A small image classifier, trained from scratch.
Model: 5.71M parameters, arch pvt, norm layernorm, patch size [4, 4], depths [5, 5, 5], widths [80, 160, 320].
Training: normuon at rate 0.027, 7000 steps, batches of 128.
Data: trained on microscope photos of single blood and bone marrow cells, 4.6 epochs.
Rows from block 11, named by matrix and row number. Rows with one number belong to one neuron. Each number is 50 + 15 x the weight over its row's rms, rounded and kept within 0 to 99. All counts start at 0. After the name is the row's rms in percent of the matrix's.
# fc1: MLP up (model.blocks.11.mlp.fc1.weight, 640x320), inputs 0-63
# fc2: MLP down (model.blocks.11.mlp.fc2.weight, 320x640, transposed), outputs 0-63
fc1.260 090:55 51 36 28 74 33 58 73 35 50 63 33 55 63 76 39 47 47 49 45 76 60 52 22 65 66 59 52 28 46 45 66 17 14 71 37 34 22 52 44 57 54 45 51 57 62 69 58 26 72 54 32 45 61 47 27 69 67 60 75 30 42 54 51
fc1.261 096:59 29 46 55 39 53 36 41 45 54 28 50 51 41 54 84 61 58 42 46 38 44 36 67 80 14 55 42 37 37 43 44 27 64 54 47 50 30 52 40 53 66 63 36 80 42 66 62 48 52 66 59 38 33 61 39 45 37 27 35 34 80 53 59
fc1.262 096:49 54 88 62 60 58 59 94 24 67 27 32 55 35 34 54 68 35 67 71 09 70 30 56 37 39 41 12 62 57 58 56 56 23 42 47 69 36 44 47 71 39 52 54 58 42 57 44 61 60 49 35 58 26 64 47 70 40 47 24 40 61 42 47
fc1.263 092:56 28 65 61 20 53 94 49 40 44 61 59 48 60 33 37 31 37 72 66 46 45 10 61 62 54 19 68 53 51 44 21 66 59 59 42 39 72 78 68 83 54 91 62 43 35 33 26 69 22 66 44 66 45 65 49 52 39 39 35 48 58 47 61
fc1.264 098:57 79 42 54 40 60 27 47 53 55 56 71 49 47 31 41 20 31 39 50 21 51 20 32 66 30 50 46 46 52 46 22 57 50 26 68 41 31 61 51 33 60 92 40 49 54 35 44 57 50 74 48 58 24 80 52 31 36 36 62 35 76 80 49
fc1.265 100:68 45 57 49 46 31 53 42 30 43 47 62 27 42 53 49 72 31 54 24 74 46 72 56 56 48 53 36 56 31 30 34 64 54 30 45 55 32 66 55 31 52 39 44 78 38 46 44 78 57 69 44 55 51 64 38 54 49 44 19 29 40 54 21
fc1.266 089:65 33 69 99 25 47 41 45 86 61 45 57 77 35 42 67 69 43 74 57 63 67 38 46 60 48 55 40 35 61 40 83 52 87 54 50 53 48 57 95 58 46 57 56 73 72 63 71 35 54 35 55 44 38 70 40 56 24 67 31 46 55 53 49
fc1.267 108:47 36 37 45 43 39 25 43 47 56 40 70 59 35 35 37 42 56 48 38 50 46 61 62 38 38 51 70 61 37 61 32 50 35 49 56 42 16 55 68 44 42 42 39 17 52 46 59 51 75 30 70 69 68 49 25 52 57 59 66 52 24 35 71
fc1.268 094:63 56 60 39 29 48 42 79 43 61 33 74 48 61 42 45 45 68 68 41 52 45 37 67 49 75 41 36 24 59 74 54 63 39 62 40 73 61 27 51 47 38 35 11 71 39 48 66 60 37 58 39 25 57 70 38 33 47 38 42 61 66 46 80
fc1.269 099:53 60 44 75 62 47 38 41 44 55 43 32 51 74 51 64 32 48 44 49 46 53 47 38 49 62 25 62 29 48 71 48 35 51 60 26 32 58 39 34 45 88 31 58 59 56 38 30 85 66 25 57 60 68 46 61 38 25 55 20 52 11 36 65
fc1.270 105:43 34 18 82 18 49 62 61 52 51 46 77 54 44 54 38 64 62 50 46 11 45 51 52 65 43 57 58 42 74 37 49 46 66 77 40 58 53 36 53 20 61 49 52 35 18 42 43 62 35 66 58 49 37 48 58 65 65 48 84 33 60 60 57
fc1.271 121:61 54 54 47 51 36 63 43 60 48 66 21 59 58 67 53 28 52 41 28 71 34 42 33 60 70 78 34 44 37 47 45 59 49 29 68 42 31 38 62 47 74 55 71 65 58 43 35 64 44 42 58 59 53 43 77 69 45 28 36 57 51 54 20
fc1.272 108:52 57 46 42 94 61 54 52 63 22 40 43 51 34 42 60 30 73 34 65 50 41 58 32 65 46 78 36 52 38 66 74 46 59 55 66 56 42 68 29 51 44 51 41 44 65 40 62 59 50 16 50 59 50 48 25 34 29 40 52 66 40 47 39
fc1.273 094:41 47 49 45 35 70 47 32 66 47 62 66 49 40 61 55 61 27 59 34 28 48 64 46 54 61 78 31 47 50 46 67 53 54 39 41 40 61 30 48 35 44 60 64 39 53 89 68 27 27 49 41 43 39 67 46 78 41 60 59 74 54 76 59
fc1.274 105:42 40 37 55 43 27 43 49 73 62 34 61 57 59 45 43 38 29 78 30 99 53 44 44 31 37 52 73 56 49 72 56 48 54 50 70 37 62 60 30 26 41 49 26 60 60 67 63 30 30 45 33 54 74 45 63 37 33 59 68 55 59 57 51
fc1.275 105:33 57 30 73 40 67 35 56 42 35 44 33 42 70 40 37 50 72 60 42 64 44 55 47 42 78 40 56 19 62 55 45 43 61 69 38 36 22 54 40 50 61 58 60 91 36 22 63 73 59 33 71 53 38 35 71 48 31 57 39 47 48 26 12
fc1.276 096:31 62 40 46 57 71 52 60 58 68 49 62 75 64 52 30 69 27 42 47 39 29 61 52 52 40 47 46 55 40 73 33 55 33 35 59 52 53 61 76 65 30 49 60 27 36 74 70 32 54 62 42 48 47 68 34 20 41 55 43 58 58 65 47
fc1.277 110:55 41 77 63 53 47 67 32 45 74 49 83 16 22 41 41 52 58 61 49 64 63 43 61 44 42 60 30 41 51 49 51 65 31 27 39 74 67 53 58 71 31 25 56 48 52 84 44 14 63 39 54 59 34 45 34 54 36 43 58 63 62 14 51
fc1.278 104:20 44 48 46 80 54 51 25 37 78 55 52 53 29 66 69 26 49 55 53 58 31 99 33 22 72 46 31 41 47 42 69 49 36 59 41 47 49 43 76 70 69 52 55 39 60 70 57 51 31 63 69 29 07 39 70 82 45 31 34 49 25 67 57
fc1.279 114:74 51 64 58 51 57 56 50 69 42 60 56 22 67 63 42 58 46 37 65 52 70 39 55 28 66 82 51 89 66 51 49 47 32 29 51 39 51 41 37 48 50 48 78 53 73 40 39 42 42 34 55 65 68 62 45 37 55 34 52 50 35 82 53
fc1.280 086:75 41 63 71 60 41 30 87 71 64 42 76 50 55 42 45 47 55 41 34 75 64 69 58 53 26 67 45 70 36 33 47 59 43 45 30 33 44 43 46 39 42 43 54 46 17 46 47 57 45 62 52 29 40 51 25 26 58 74 76 45 54 51 54
fc1.281 105:72 52 26 50 19 34 55 65 80 72 48 61 55 22 37 63 49 53 53 42 62 37 53 41 46 51 57 70 48 70 48 62 27 70 30 64 45 37 66 21 56 53 54 58 42 54 50 46 53 48 45 61 83 67 56 70 67 57 23 92 42 27 59 58
fc1.282 091:32 60 41 51 58 45 58 57 52 48 64 41 65 55 51 29 38 49 43 49 62 52 58 74 53 33 06 60 25 63 42 34 60 68 50 37 25 39 59 63 71 54 42 51 66 39 50 41 58 61 63 41 66 53 44 31 34 33 42 62 15 62 79 52
fc1.283 093:43 41 48 42 72 49 67 68 51 45 49 50 40 53 41 32 49 41 42 58 70 40 73 51 66 64 52 18 41 59 52 76 36 45 21 25 38 30 81 40 41 82 60 73 44 42 35 52 44 37 60 44 50 46 54 52 32 71 46 50 54 54 34 53
fc1.284 122:30 34 53 29 52 53 51 80 50 38 57 51 48 45 27 64 30 35 55 55 16 52 41 44 56 29 67 37 57 78 43 63 59 67 40 60 32 18 36 34 85 39 61 59 28 37 65 59 46 52 48 58 62 55 74 55 35 22 47 42 29 28 43 27
fc1.285 100:40 39 56 65 26 60 40 38 53 38 66 45 48 59 22 42 47 31 64 13 53 46 51 74 89 19 52 57 42 68 68 53 46 45 53 49 62 52 51 48 40 61 23 57 09 42 55 70 79 54 54 40 51 52 46 55 42 74 53 65 52 68 69 67
fc1.286 094:66 41 31 44 68 46 44 53 51 73 56 61 84 36 15 69 29 35 52 57 52 60 55 54 43 39 12 37 59 30 44 33 55 52 44 67 63 49 69 46 37 63 43 43 56 59 48 53 50 60 55 76 32 76 39 63 26 73 37 59 42 70 60 34
fc1.287 101:98 54 40 25 48 26 36 48 58 37 68 16 66 08 60 63 63 42 48 33 42 59 34 33 67 40 83 26 40 33 65 59 52 39 40 66 56 51 00 31 56 49 57 32 42 71 60 53 47 34 79 52 69 89 35 34 70 44 21 72 33 54 53 45
fc1.288 107:54 61 71 49 56 43 62 25 46 70 32 53 72 80 57 40 39 19 56 37 73 69 70 52 46 16 69 37 47 69 55 51 27 49 63 32 70 75 45 41 62 56 43 58 68 38 48 39 52 41 42 53 64 58 39 44 38 37 61 48 71 74 42 42
fc1.289 095:62 45 28 12 52 31 01 31 44 63 60 55 67 49 48 46 41 39 34 62 20 79 59 57 62 52 61 40 63 55 76 60 30 39 60 59 30 51 72 67 46 39 57 47 20 65 50 34 69 53 43 38 58 47 51 55 59 47 21 51 46 48 34 45
fc1.290 098:64 46 48 72 59 54 22 68 30 45 63 45 40 45 34 57 42 34 46 44 40 40 52 58 65 76 63 57 29 69 59 70 36 47 70 71 68 07 60 56 60 27 39 47 55 67 69 68 64 66 61 25 48 58 51 52 31 44 29 51 48 63 51 51
fc1.291 119:44 34 37 66 24 35 71 48 36 25 23 64 72 61 52 48 44 65 71 52 40 41 34 73 56 46 42 65 75 70 74 56 45 44 64 67 38 47 49 45 68 30 65 40 66 48 61 55 41 44 57 62 47 42 55 38 39 28 37 69 54 41 47 25
fc1.292 101:53 63 61 71 39 55 74 41 72 55 23 42 53 03 51 51 50 50 47 46 30 61 33 71 44 55 33 52 51 20 50 62 49 80 38 47 77 37 49 36 49 40 59 81 30 54 68 45 75 50 41 49 63 48 66 34 58 30 32 34 37 41 51 08
fc1.293 095:59 27 67 53 45 69 75 67 38 39 31 47 68 52 39 54 54 35 88 77 54 45 32 64 43 60 34 59 43 35 59 45 54 75 34 19 38 38 47 68 57 44 40 31 52 61 42 53 71 54 53 38 35 30 50 69 29 56 59 30 68 37 68 47
fc1.294 102:51 19 51 58 52 43 41 80 68 37 53 30 70 55 34 65 31 41 47 40 55 30 50 36 46 44 55 56 37 58 52 50 67 43 57 42 58 53 49 40 52 27 70 30 60 46 26 50 48 57 31 51 55 37 59 71 69 81 64 37 51 44 39 41
fc1.295 112:65 57 46 51 40 50 58 35 36 27 32 45 32 36 73 76 42 64 47 62 20 78 64 32 60 57 41 59 74 41 42 43 48 55 68 59 39 33 35 67 37 39 63 61 42 65 28 65 75 62 52 48 59 11 53 78 46 46 40 34 43 23 46 67
fc1.296 104:58 69 63 35 47 69 41 54 63 27 61 68 53 63 68 58 56 69 56 43 07 63 38 50 68 55 98 38 36 65 45 50 18 58 44 30 37 54 50 32 38 79 73 46 63 67 57 40 60 59 66 31 58 56 67 00 62 70 55 64 15 26 45 51
fc1.297 093:58 37 49 77 64 34 42 49 59 60 39 46 45 62 43 61 65 63 49 68 54 57 61 44 34 49 55 36 36 51 69 64 50 55 67 37 66 49 69 46 46 46 64 46 47 62 52 45 82 52 90 55 47 43 59 58 64 48 50 37 56 37 08 59
fc1.298 090:83 53 52 30 64 39 45 44 63 40 66 59 63 46 64 58 68 51 57 53 34 63 32 50 46 52 68 28 39 44 50 66 31 40 46 37 46 72 47 80 58 77 51 48 50 54 48 36 21 51 64 39 43 42 62 54 54 59 08 64 41 38 73 74
fc1.299 104:51 28 75 25 51 31 77 39 35 33 44 62 37 70 55 50 36 65 32 69 31 43 43 52 38 22 61 69 50 42 44 64 27 67 44 34 34 65 53 56 43 65 41 66 39 40 43 55 56 32 54 44 56 35 35 47 57 46 49 64 69 57 41 69
fc1.300 106:35 56 26 48 71 43 64 69 74 50 64 56 68 60 64 37 63 34 54 32 61 49 69 70 68 51 57 47 50 68 68 42 61 53 30 58 45 70 67 60 17 57 26 47 44 57 87 51 52 13 62 64 55 67 77 38 57 49 49 55 46 74 45 66
fc1.301 106:41 70 82 66 39 46 52 45 35 73 60 43 19 39 52 66 60 59 38 49 44 71 66 70 52 48 41 44 78 47 49 53 25 51 43 52 23 51 71 29 53 55 64 81 78 46 65 43 42 39 46 55 35 59 66 55 54 28 41 58 54 42 50 56
fc1.302 104:30 78 49 22 59 66 51 52 56 47 56 60 37 53 35 41 50 59 47 42 52 59 40 55 34 61 50 40 49 42 42 10 42 59 66 38 73 50 54 54 48 57 12 73 65 53 57 32 50 63 50 57 52 39 59 26 62 47 64 59 59 53 34 47
fc1.303 098:76 60 37 54 65 69 46 54 33 60 41 35 37 23 54 31 65 45 57 45 20 74 40 28 49 48 50 15 50 31 54 36 75 67 21 35 47 56 33 34 55 52 33 41 48 68 50 55 51 50 57 35 52 26 30 52 67 35 41 27 51 54 50 32
fc1.304 085:36 62 48 48 47 30 73 36 60 26 18 65 45 37 39 53 53 34 45 21 51 37 38 74 41 64 28 64 46 45 55 38 86 31 60 38 32 59 62 56 78 24 44 55 54 32 41 52 71 62 50 67 51 55 45 57 55 62 45 31 40 85 73 32
fc1.305 095:71 48 45 52 52 53 41 50 64 36 56 40 30 67 56 29 50 38 29 74 47 57 65 50 66 36 65 45 16 49 40 49 72 38 52 47 20 17 25 46 45 45 53 61 45 32 45 62 41 58 55 74 80 51 53 41 79 28 67 57 50 38 71 58
fc1.306 106:34 41 56 63 44 61 41 52 56 28 63 28 72 34 38 49 49 46 66 19 72 47 58 67 59 49 61 81 79 62 60 46 46 62 56 81 45 47 41 50 63 48 61 44 43 57 64 51 58 52 48 16 59 64 47 87 51 43 33 39 63 50 60 30
fc1.307 095:61 63 72 67 39 46 40 50 32 53 23 70 50 60 44 41 51 52 43 26 41 57 56 45 44 31 26 49 56 58 29 29 33 38 49 43 39 77 32 58 49 42 51 44 23 72 46 77 49 51 65 54 40 52 38 47 43 25 43 58 44 76 69 53
fc1.308 092:66 60 35 29 66 58 22 49 36 67 33 70 76 38 26 78 40 58 51 44 24 78 66 53 61 28 48 33 49 59 44 60 50 75 53 41 51 53 41 53 26 33 52 28 68 40 46 67 53 73 41 50 49 53 67 61 52 47 45 63 59 63 36 57
fc1.309 100:26 54 66 41 42 64 30 72 60 27 64 65 65 49 41 48 61 46 85 74 36 43 46 75 44 58 44 25 50 54 39 46 48 11 35 26 61 61 51 54 60 77 72 40 85 22 57 48 38 45 56 72 21 58 52 55 77 48 43 25 67 31 48 61
fc1.310 100:43 38 40 65 19 62 61 77 62 26 37 67 47 35 47 46 52 61 52 26 55 42 68 41 62 15 42 51 49 17 43 47 65 55 54 69 48 36 75 38 43 49 57 34 27 40 16 53 65 45 68 33 68 53 60 75 52 30 28 36 27 31 83 44
fc1.311 095:46 44 23 49 76 58 63 31 55 35 63 46 39 44 47 48 42 78 49 31 58 64 59 16 63 64 58 55 53 46 73 44 57 17 64 60 33 69 26 46 39 65 38 66 22 68 59 52 27 33 70 80 54 39 48 35 61 49 62 54 33 51 32 70
fc2.260 134:60 82 18 51 64 55 35 58 63 51 91 50 62 53 63 32 33 61 43 31 61 53 50 37 61 59 24 50 49 40 83 32 31 53 44 49 29 60 48 47 29 70 57 57 68 50 55 51 49 48 80 58 59 65 27 54 56 76 53 73 45 56 75 76
fc2.261 087:39 64 34 28 34 49 63 64 60 45 38 77 65 44 37 57 71 37 40 61 42 76 60 78 44 45 46 55 46 51 52 57 45 40 46 55 56 40 36 53 42 65 40 49 51 59 88 42 38 35 72 54 50 48 69 47 38 12 52 23 51 49 34 66
fc2.262 057:48 84 49 53 53 68 58 63 39 44 42 51 65 49 45 62 54 45 91 63 42 42 29 63 28 19 42 65 42 71 98 66 45 60 51 76 68 37 64 40 30 53 63 55 44 54 27 63 44 21 45 53 66 58 66 48 52 47 54 50 45 40 49 56
fc2.263 141:45 43 45 45 44 71 73 68 47 67 45 46 59 64 51 52 57 58 45 62 71 36 21 37 65 99 43 56 78 47 37 64 43 26 46 29 37 62 45 56 68 71 59 68 56 36 68 62 33 72 81 50 38 36 28 54 43 50 45 57 63 54 40 57
fc2.264 074:76 77 17 39 78 31 44 64 36 80 47 85 62 18 77 40 59 43 55 43 30 48 40 06 29 43 57 34 68 30 49 66 64 29 52 61 58 56 50 89 69 49 57 69 54 64 77 60 18 50 47 52 60 52 56 42 17 50 45 81 40 62 35 54
fc2.265 070:37 52 80 42 64 30 52 40 45 52 55 47 67 29 76 49 50 50 42 61 49 61 36 76 20 32 53 23 38 31 39 52 25 65 55 79 46 21 65 29 44 69 66 37 61 45 58 30 30 59 42 26 72 54 42 44 68 50 66 76 50 32 63 60
fc2.266 139:48 49 48 53 51 48 43 44 46 66 37 49 35 57 35 38 58 42 60 58 67 70 55 09 31 60 65 67 66 60 37 58 35 50 37 42 43 52 35 51 72 35 59 62 45 53 33 64 25 26 44 48 65 64 37 61 60 46 67 69 43 52 37 77
fc2.267 111:64 53 52 37 50 43 68 67 44 54 38 52 35 36 58 64 53 69 64 48 29 60 64 38 34 68 50 49 36 43 59 95 50 54 36 32 87 55 39 60 29 12 41 49 39 39 71 65 40 27 51 53 33 50 39 38 90 58 69 55 56 63 39 47
fc2.268 072:70 61 42 64 29 72 34 71 49 36 40 41 35 44 41 71 28 51 51 86 46 61 58 46 53 68 72 73 55 78 43 48 63 40 76 41 55 32 52 38 65 52 45 41 30 59 52 52 55 45 39 40 72 39 54 45 63 66 33 56 62 60 31 44
fc2.269 084:51 55 82 58 68 52 69 34 48 41 66 32 57 42 62 45 37 33 74 60 44 42 37 38 50 44 47 43 64 56 38 54 57 52 38 61 38 70 18 83 46 54 57 29 48 43 56 65 61 69 35 61 69 55 62 55 59 48 51 28 39 30 76 45
fc2.270 092:53 30 39 26 49 44 73 54 68 49 41 65 38 48 29 43 58 32 46 57 69 65 53 52 54 24 65 50 67 41 55 48 72 41 41 58 52 32 71 40 63 39 63 63 21 41 60 36 39 61 51 36 49 52 38 80 36 37 60 36 66 52 55 57
fc2.271 058:51 61 52 43 49 92 37 43 51 64 35 51 48 44 36 26 51 37 71 71 45 60 65 57 37 44 46 59 72 60 85 67 46 27 46 35 54 69 57 50 40 51 62 50 33 49 54 52 49 36 60 41 15 38 63 53 34 77 66 43 42 30 52 54
fc2.272 056:39 52 45 26 49 63 34 75 26 53 23 51 51 32 49 57 59 60 38 37 60 80 52 77 66 38 73 51 70 61 49 05 43 50 63 54 61 60 75 44 29 44 53 14 68 48 46 38 78 32 46 66 59 19 35 53 47 47 55 66 15 47 36 69
fc2.273 149:31 74 41 80 48 67 47 35 45 51 49 29 57 36 64 56 41 16 57 41 57 66 47 65 60 49 29 24 54 38 68 50 73 28 53 74 42 58 46 47 35 75 48 36 46 62 75 54 66 41 76 71 63 46 71 33 69 40 59 37 37 23 42 18
fc2.274 052:52 59 53 37 40 32 52 44 39 36 64 52 54 29 55 74 43 51 58 20 52 46 45 22 58 49 46 73 53 52 31 42 48 19 69 39 39 48 59 45 69 40 74 40 36 55 35 50 45 62 30 19 64 34 34 43 41 61 46 49 51 75 11 41
fc2.275 074:59 53 38 57 66 48 41 48 47 58 63 29 55 40 50 64 53 62 57 40 70 59 70 43 33 48 48 65 63 46 32 26 16 38 40 70 53 63 85 40 47 29 34 47 60 54 48 58 32 43 44 74 38 34 40 51 50 48 70 39 43 62 54 70
fc2.276 140:48 53 62 48 52 84 69 49 41 40 48 40 54 56 41 33 65 64 51 36 51 44 38 46 45 60 50 45 43 66 40 58 33 39 09 79 58 60 56 42 61 38 51 42 62 70 82 51 35 72 56 20 56 71 57 53 52 48 77 93 31 47 19 32
fc2.277 042:90 54 29 54 74 22 68 41 48 34 51 61 58 48 53 53 46 44 50 52 69 57 45 51 61 53 70 55 50 45 53 61 12 55 70 50 63 38 66 46 84 15 53 28 59 67 74 53 47 44 32 75 63 55 54 42 73 72 82 43 52 31 56 37
fc2.278 055:60 59 40 36 42 92 38 55 40 53 14 45 48 55 62 72 53 53 48 68 17 61 62 52 54 46 32 56 47 29 44 61 47 56 60 24 48 36 46 56 76 71 87 41 59 66 61 47 54 36 69 38 43 30 58 46 63 26 71 48 39 55 69 50
fc2.279 049:42 18 58 55 42 43 56 71 54 36 35 63 39 34 55 59 63 52 46 47 70 44 47 41 43 43 60 51 74 46 63 39 63 92 55 55 24 42 46 45 50 38 43 39 54 37 64 27 51 46 39 73 60 46 65 50 44 27 54 43 39 48 57 55
fc2.280 142:40 49 26 59 46 44 45 72 54 34 80 51 42 30 64 24 38 47 44 39 48 58 40 48 48 66 41 39 45 47 46 39 24 32 51 55 51 55 51 12 46 69 45 39 50 65 65 20 59 56 60 51 66 39 44 48 48 38 61 37 44 62 36 34
fc2.281 098:51 42 68 36 46 39 64 48 64 17 57 65 36 55 42 46 29 32 50 28 39 44 17 60 43 47 41 36 32 21 77 75 42 75 66 60 32 20 26 73 56 39 48 39 59 48 63 74 47 66 49 46 53 57 28 35 56 22 50 86 41 35 74 75
fc2.282 169:59 52 55 37 45 70 43 48 50 71 50 30 51 59 41 64 53 66 63 70 68 34 34 47 47 63 26 74 48 46 74 31 57 58 50 35 67 66 53 67 49 77 51 51 76 57 49 39 50 59 58 42 53 52 37 61 19 67 51 62 48 59 47 61
fc2.283 139:62 32 51 62 49 47 50 57 36 63 44 39 49 34 61 58 36 46 37 59 56 42 30 61 49 49 18 18 49 69 46 69 53 51 64 34 52 38 62 30 45 36 78 39 51 71 44 67 22 36 57 52 43 43 59 50 29 47 44 57 36 63 54 36
fc2.284 036:40 78 64 33 47 44 36 62 58 64 55 38 43 63 14 31 58 46 30 60 27 60 35 89 68 17 94 30 30 36 45 43 54 75 43 40 41 19 43 34 37 69 55 32 18 54 60 44 67 39 46 45 36 48 36 54 63 16 65 40 30 53 51 21
fc2.285 136:64 45 40 43 42 55 26 76 48 71 32 50 37 45 74 60 32 46 64 42 35 62 49 73 38 57 72 32 44 69 54 11 21 51 36 43 61 31 50 57 50 78 46 55 61 45 31 28 08 50 47 58 58 46 66 41 63 52 46 68 64 55 69 42
fc2.286 097:45 45 64 58 61 62 27 68 51 51 42 44 58 72 65 55 65 31 42 66 70 39 24 42 47 63 55 36 48 65 45 55 46 69 41 45 66 41 44 66 25 40 75 33 52 50 53 58 48 29 47 36 91 27 55 30 47 63 26 58 60 62 55 45
fc2.287 092:52 52 26 45 62 21 61 58 47 46 89 34 66 50 58 64 58 61 41 57 48 86 36 56 37 49 42 52 95 31 40 66 50 37 32 69 53 59 74 55 35 42 44 44 63 52 34 45 59 23 51 49 76 79 34 53 28 63 39 25 50 45 45 31
fc2.288 064:64 43 21 21 52 49 31 45 33 51 50 26 29 73 65 36 58 47 42 71 40 76 31 68 55 60 52 28 43 43 42 50 37 70 69 68 56 67 60 70 40 34 52 38 65 15 45 49 38 58 62 63 24 28 51 54 33 45 77 42 49 55 70 64
fc2.289 065:44 50 43 55 50 42 44 25 43 50 09 37 55 57 61 82 46 57 78 55 53 53 43 57 63 50 49 39 28 68 50 45 51 37 35 32 50 36 15 30 46 44 57 49 50 47 26 51 25 37 46 39 70 34 53 61 34 44 52 46 57 55 22 24
fc2.290 044:48 55 49 77 24 59 35 46 47 50 75 88 46 64 65 38 25 60 45 58 56 42 45 61 40 33 60 55 65 67 55 60 32 36 73 56 61 30 50 71 69 54 62 75 63 32 52 61 76 57 53 51 80 53 38 36 33 43 32 56 55 44 54 25
fc2.291 040:51 76 54 56 40 54 47 58 62 41 47 78 47 55 65 35 49 62 57 60 45 79 37 72 44 47 64 54 51 56 58 61 64 54 62 67 47 73 48 42 63 71 62 67 46 55 58 43 24 60 62 47 23 54 69 50 19 42 53 54 81 30 58 66
fc2.292 136:49 63 43 68 37 58 59 41 35 45 59 63 58 41 76 52 27 31 67 19 38 25 29 91 51 47 49 60 48 60 87 34 53 69 66 53 43 40 45 48 44 64 52 73 69 50 45 72 63 50 36 63 65 61 40 67 65 38 68 67 29 45 75 81
fc2.293 058:67 51 44 30 60 58 53 22 51 45 76 47 68 57 63 42 64 31 58 49 54 53 24 43 21 50 85 64 52 82 39 53 58 52 85 48 23 52 53 50 40 33 71 66 60 36 73 46 31 63 61 47 59 62 63 40 49 30 39 53 59 43 69 77
fc2.294 062:65 50 71 53 43 41 86 59 34 61 62 66 66 78 57 32 84 51 58 54 55 45 67 30 68 32 75 39 64 41 28 63 52 60 63 47 39 56 66 98 56 51 61 43 44 52 62 44 17 56 74 48 68 14 41 49 66 47 48 53 64 61 39 67
fc2.295 050:64 42 39 57 45 52 27 54 65 51 68 53 37 61 45 55 56 30 29 16 57 34 44 51 69 56 57 67 43 41 47 55 35 46 54 52 44 38 67 20 46 29 81 30 51 57 60 55 55 33 57 42 42 53 41 54 69 42 31 13 50 23 68 57
fc2.296 053:43 47 40 63 16 62 73 39 38 66 48 44 78 62 40 46 69 69 66 46 50 50 69 54 48 30 68 22 69 67 34 55 22 33 26 27 37 50 73 56 65 64 72 43 63 60 48 60 73 35 77 43 32 66 49 74 53 76 32 30 29 35 39 45
fc2.297 118:59 62 09 48 71 39 54 37 40 62 76 38 50 62 69 48 38 35 49 57 47 56 26 45 51 26 44 50 47 68 52 38 54 37 96 75 28 50 55 46 46 38 45 61 34 49 79 61 55 77 49 47 54 61 42 41 44 50 28 77 67 54 60 48
fc2.298 119:44 52 61 37 67 55 55 28 48 27 32 73 20 33 33 62 71 48 40 67 55 29 97 37 44 49 25 83 28 42 65 60 59 36 40 75 39 39 27 60 68 38 59 30 25 37 34 46 54 57 64 52 48 43 04 48 67 45 24 26 38 58 42 35
fc2.299 109:62 65 27 51 43 53 62 38 70 66 83 44 68 46 48 38 47 27 54 31 68 47 40 40 68 50 43 29 46 44 68 47 61 38 59 69 40 39 39 52 60 36 47 30 47 48 57 47 72 76 14 69 47 91 71 56 59 59 47 46 51 40 48 45
fc2.300 098:54 97 51 33 37 46 41 52 63 31 63 66 70 36 66 63 59 40 45 37 42 49 30 64 79 56 43 43 53 39 57 42 65 49 51 67 80 33 50 38 52 34 61 36 58 51 29 63 59 58 48 37 29 71 49 53 66 37 63 57 23 41 57 44
fc2.301 068:47 67 45 21 49 57 70 55 68 44 46 46 27 33 57 47 71 78 61 44 43 46 52 64 44 67 33 26 45 62 74 42 53 56 73 47 62 78 58 52 31 71 81 32 27 42 42 52 56 34 44 27 36 49 39 34 41 26 69 55 41 50 14 58
fc2.302 052:84 64 56 38 33 29 47 57 40 48 42 60 53 30 38 42 67 56 80 34 48 36 39 19 50 52 44 70 49 63 60 46 67 56 50 53 14 66 46 38 59 21 53 09 56 42 29 58 60 19 67 50 54 50 60 58 52 47 52 48 34 56 39 70
fc2.303 100:41 40 12 58 54 45 67 34 55 11 51 54 47 71 61 45 68 59 37 41 50 63 58 53 78 43 47 59 62 90 71 46 55 37 48 43 43 43 29 58 48 62 34 58 60 70 67 36 52 45 48 52 71 44 47 70 48 38 77 79 58 50 45 37
fc2.304 123:51 59 33 45 52 36 42 60 65 44 63 59 61 46 54 22 52 64 30 75 48 30 72 32 67 68 59 32 84 49 35 59 31 78 33 55 53 75 43 27 53 46 48 46 39 50 22 33 63 61 77 72 79 71 58 48 33 72 27 21 49 53 46 69
fc2.305 076:26 82 45 36 59 36 57 40 48 40 51 32 55 36 59 36 45 54 86 39 50 67 49 34 58 64 46 45 67 44 35 44 51 57 48 55 19 72 56 33 60 34 52 51 15 68 47 61 28 46 34 51 64 66 49 65 62 38 69 86 28 61 66 72
fc2.306 032:69 63 52 85 34 53 40 50 59 44 41 55 35 42 43 43 58 24 32 42 77 73 45 51 58 29 66 36 60 65 57 46 48 54 54 67 20 39 42 48 69 65 47 51 54 20 63 56 60 35 28 27 23 64 56 54 34 21 60 60 55 46 76 63
fc2.307 117:39 29 22 43 62 50 60 55 53 29 69 78 62 02 59 62 30 44 21 38 36 66 76 36 60 63 71 48 33 37 57 59 40 53 63 74 54 54 51 45 60 52 55 64 65 25 36 28 39 65 44 72 55 53 73 50 62 29 35 43 50 31 33 66
fc2.308 096:56 44 49 47 63 61 35 63 56 72 74 39 67 63 44 70 36 45 65 66 60 46 71 45 67 39 52 72 66 73 42 51 33 43 25 49 62 59 48 77 48 70 27 53 52 22 44 46 56 62 64 41 53 26 55 44 22 51 41 50 59 61 69 59
fc2.309 081:72 60 30 81 56 57 47 44 54 15 63 58 53 53 30 22 44 53 39 24 52 69 41 55 45 49 59 48 47 41 85 38 52 44 68 34 45 49 18 38 85 18 26 45 37 49 71 37 60 41 34 71 29 78 47 34 57 37 40 48 42 37 45 63
fc2.310 070:50 44 43 32 58 57 21 67 46 20 74 57 36 46 63 61 43 40 60 39 73 52 51 30 45 47 45 52 19 70 74 39 55 62 42 59 55 21 57 51 57 25 80 50 77 48 61 56 63 46 77 54 53 30 54 80 29 63 24 58 40 63 40 32
fc2.311 074:54 30 47 36 53 67 39 68 59 27 38 59 70 65 46 55 59 52 62 30 49 62 57 37 59 71 33 56 56 32 62 28 51 63 33 36 49 58 56 57 50 47 61 77 33 62 44 45 68 67 47 57 32 53 21 53 49 39 54 39 30 66 61 51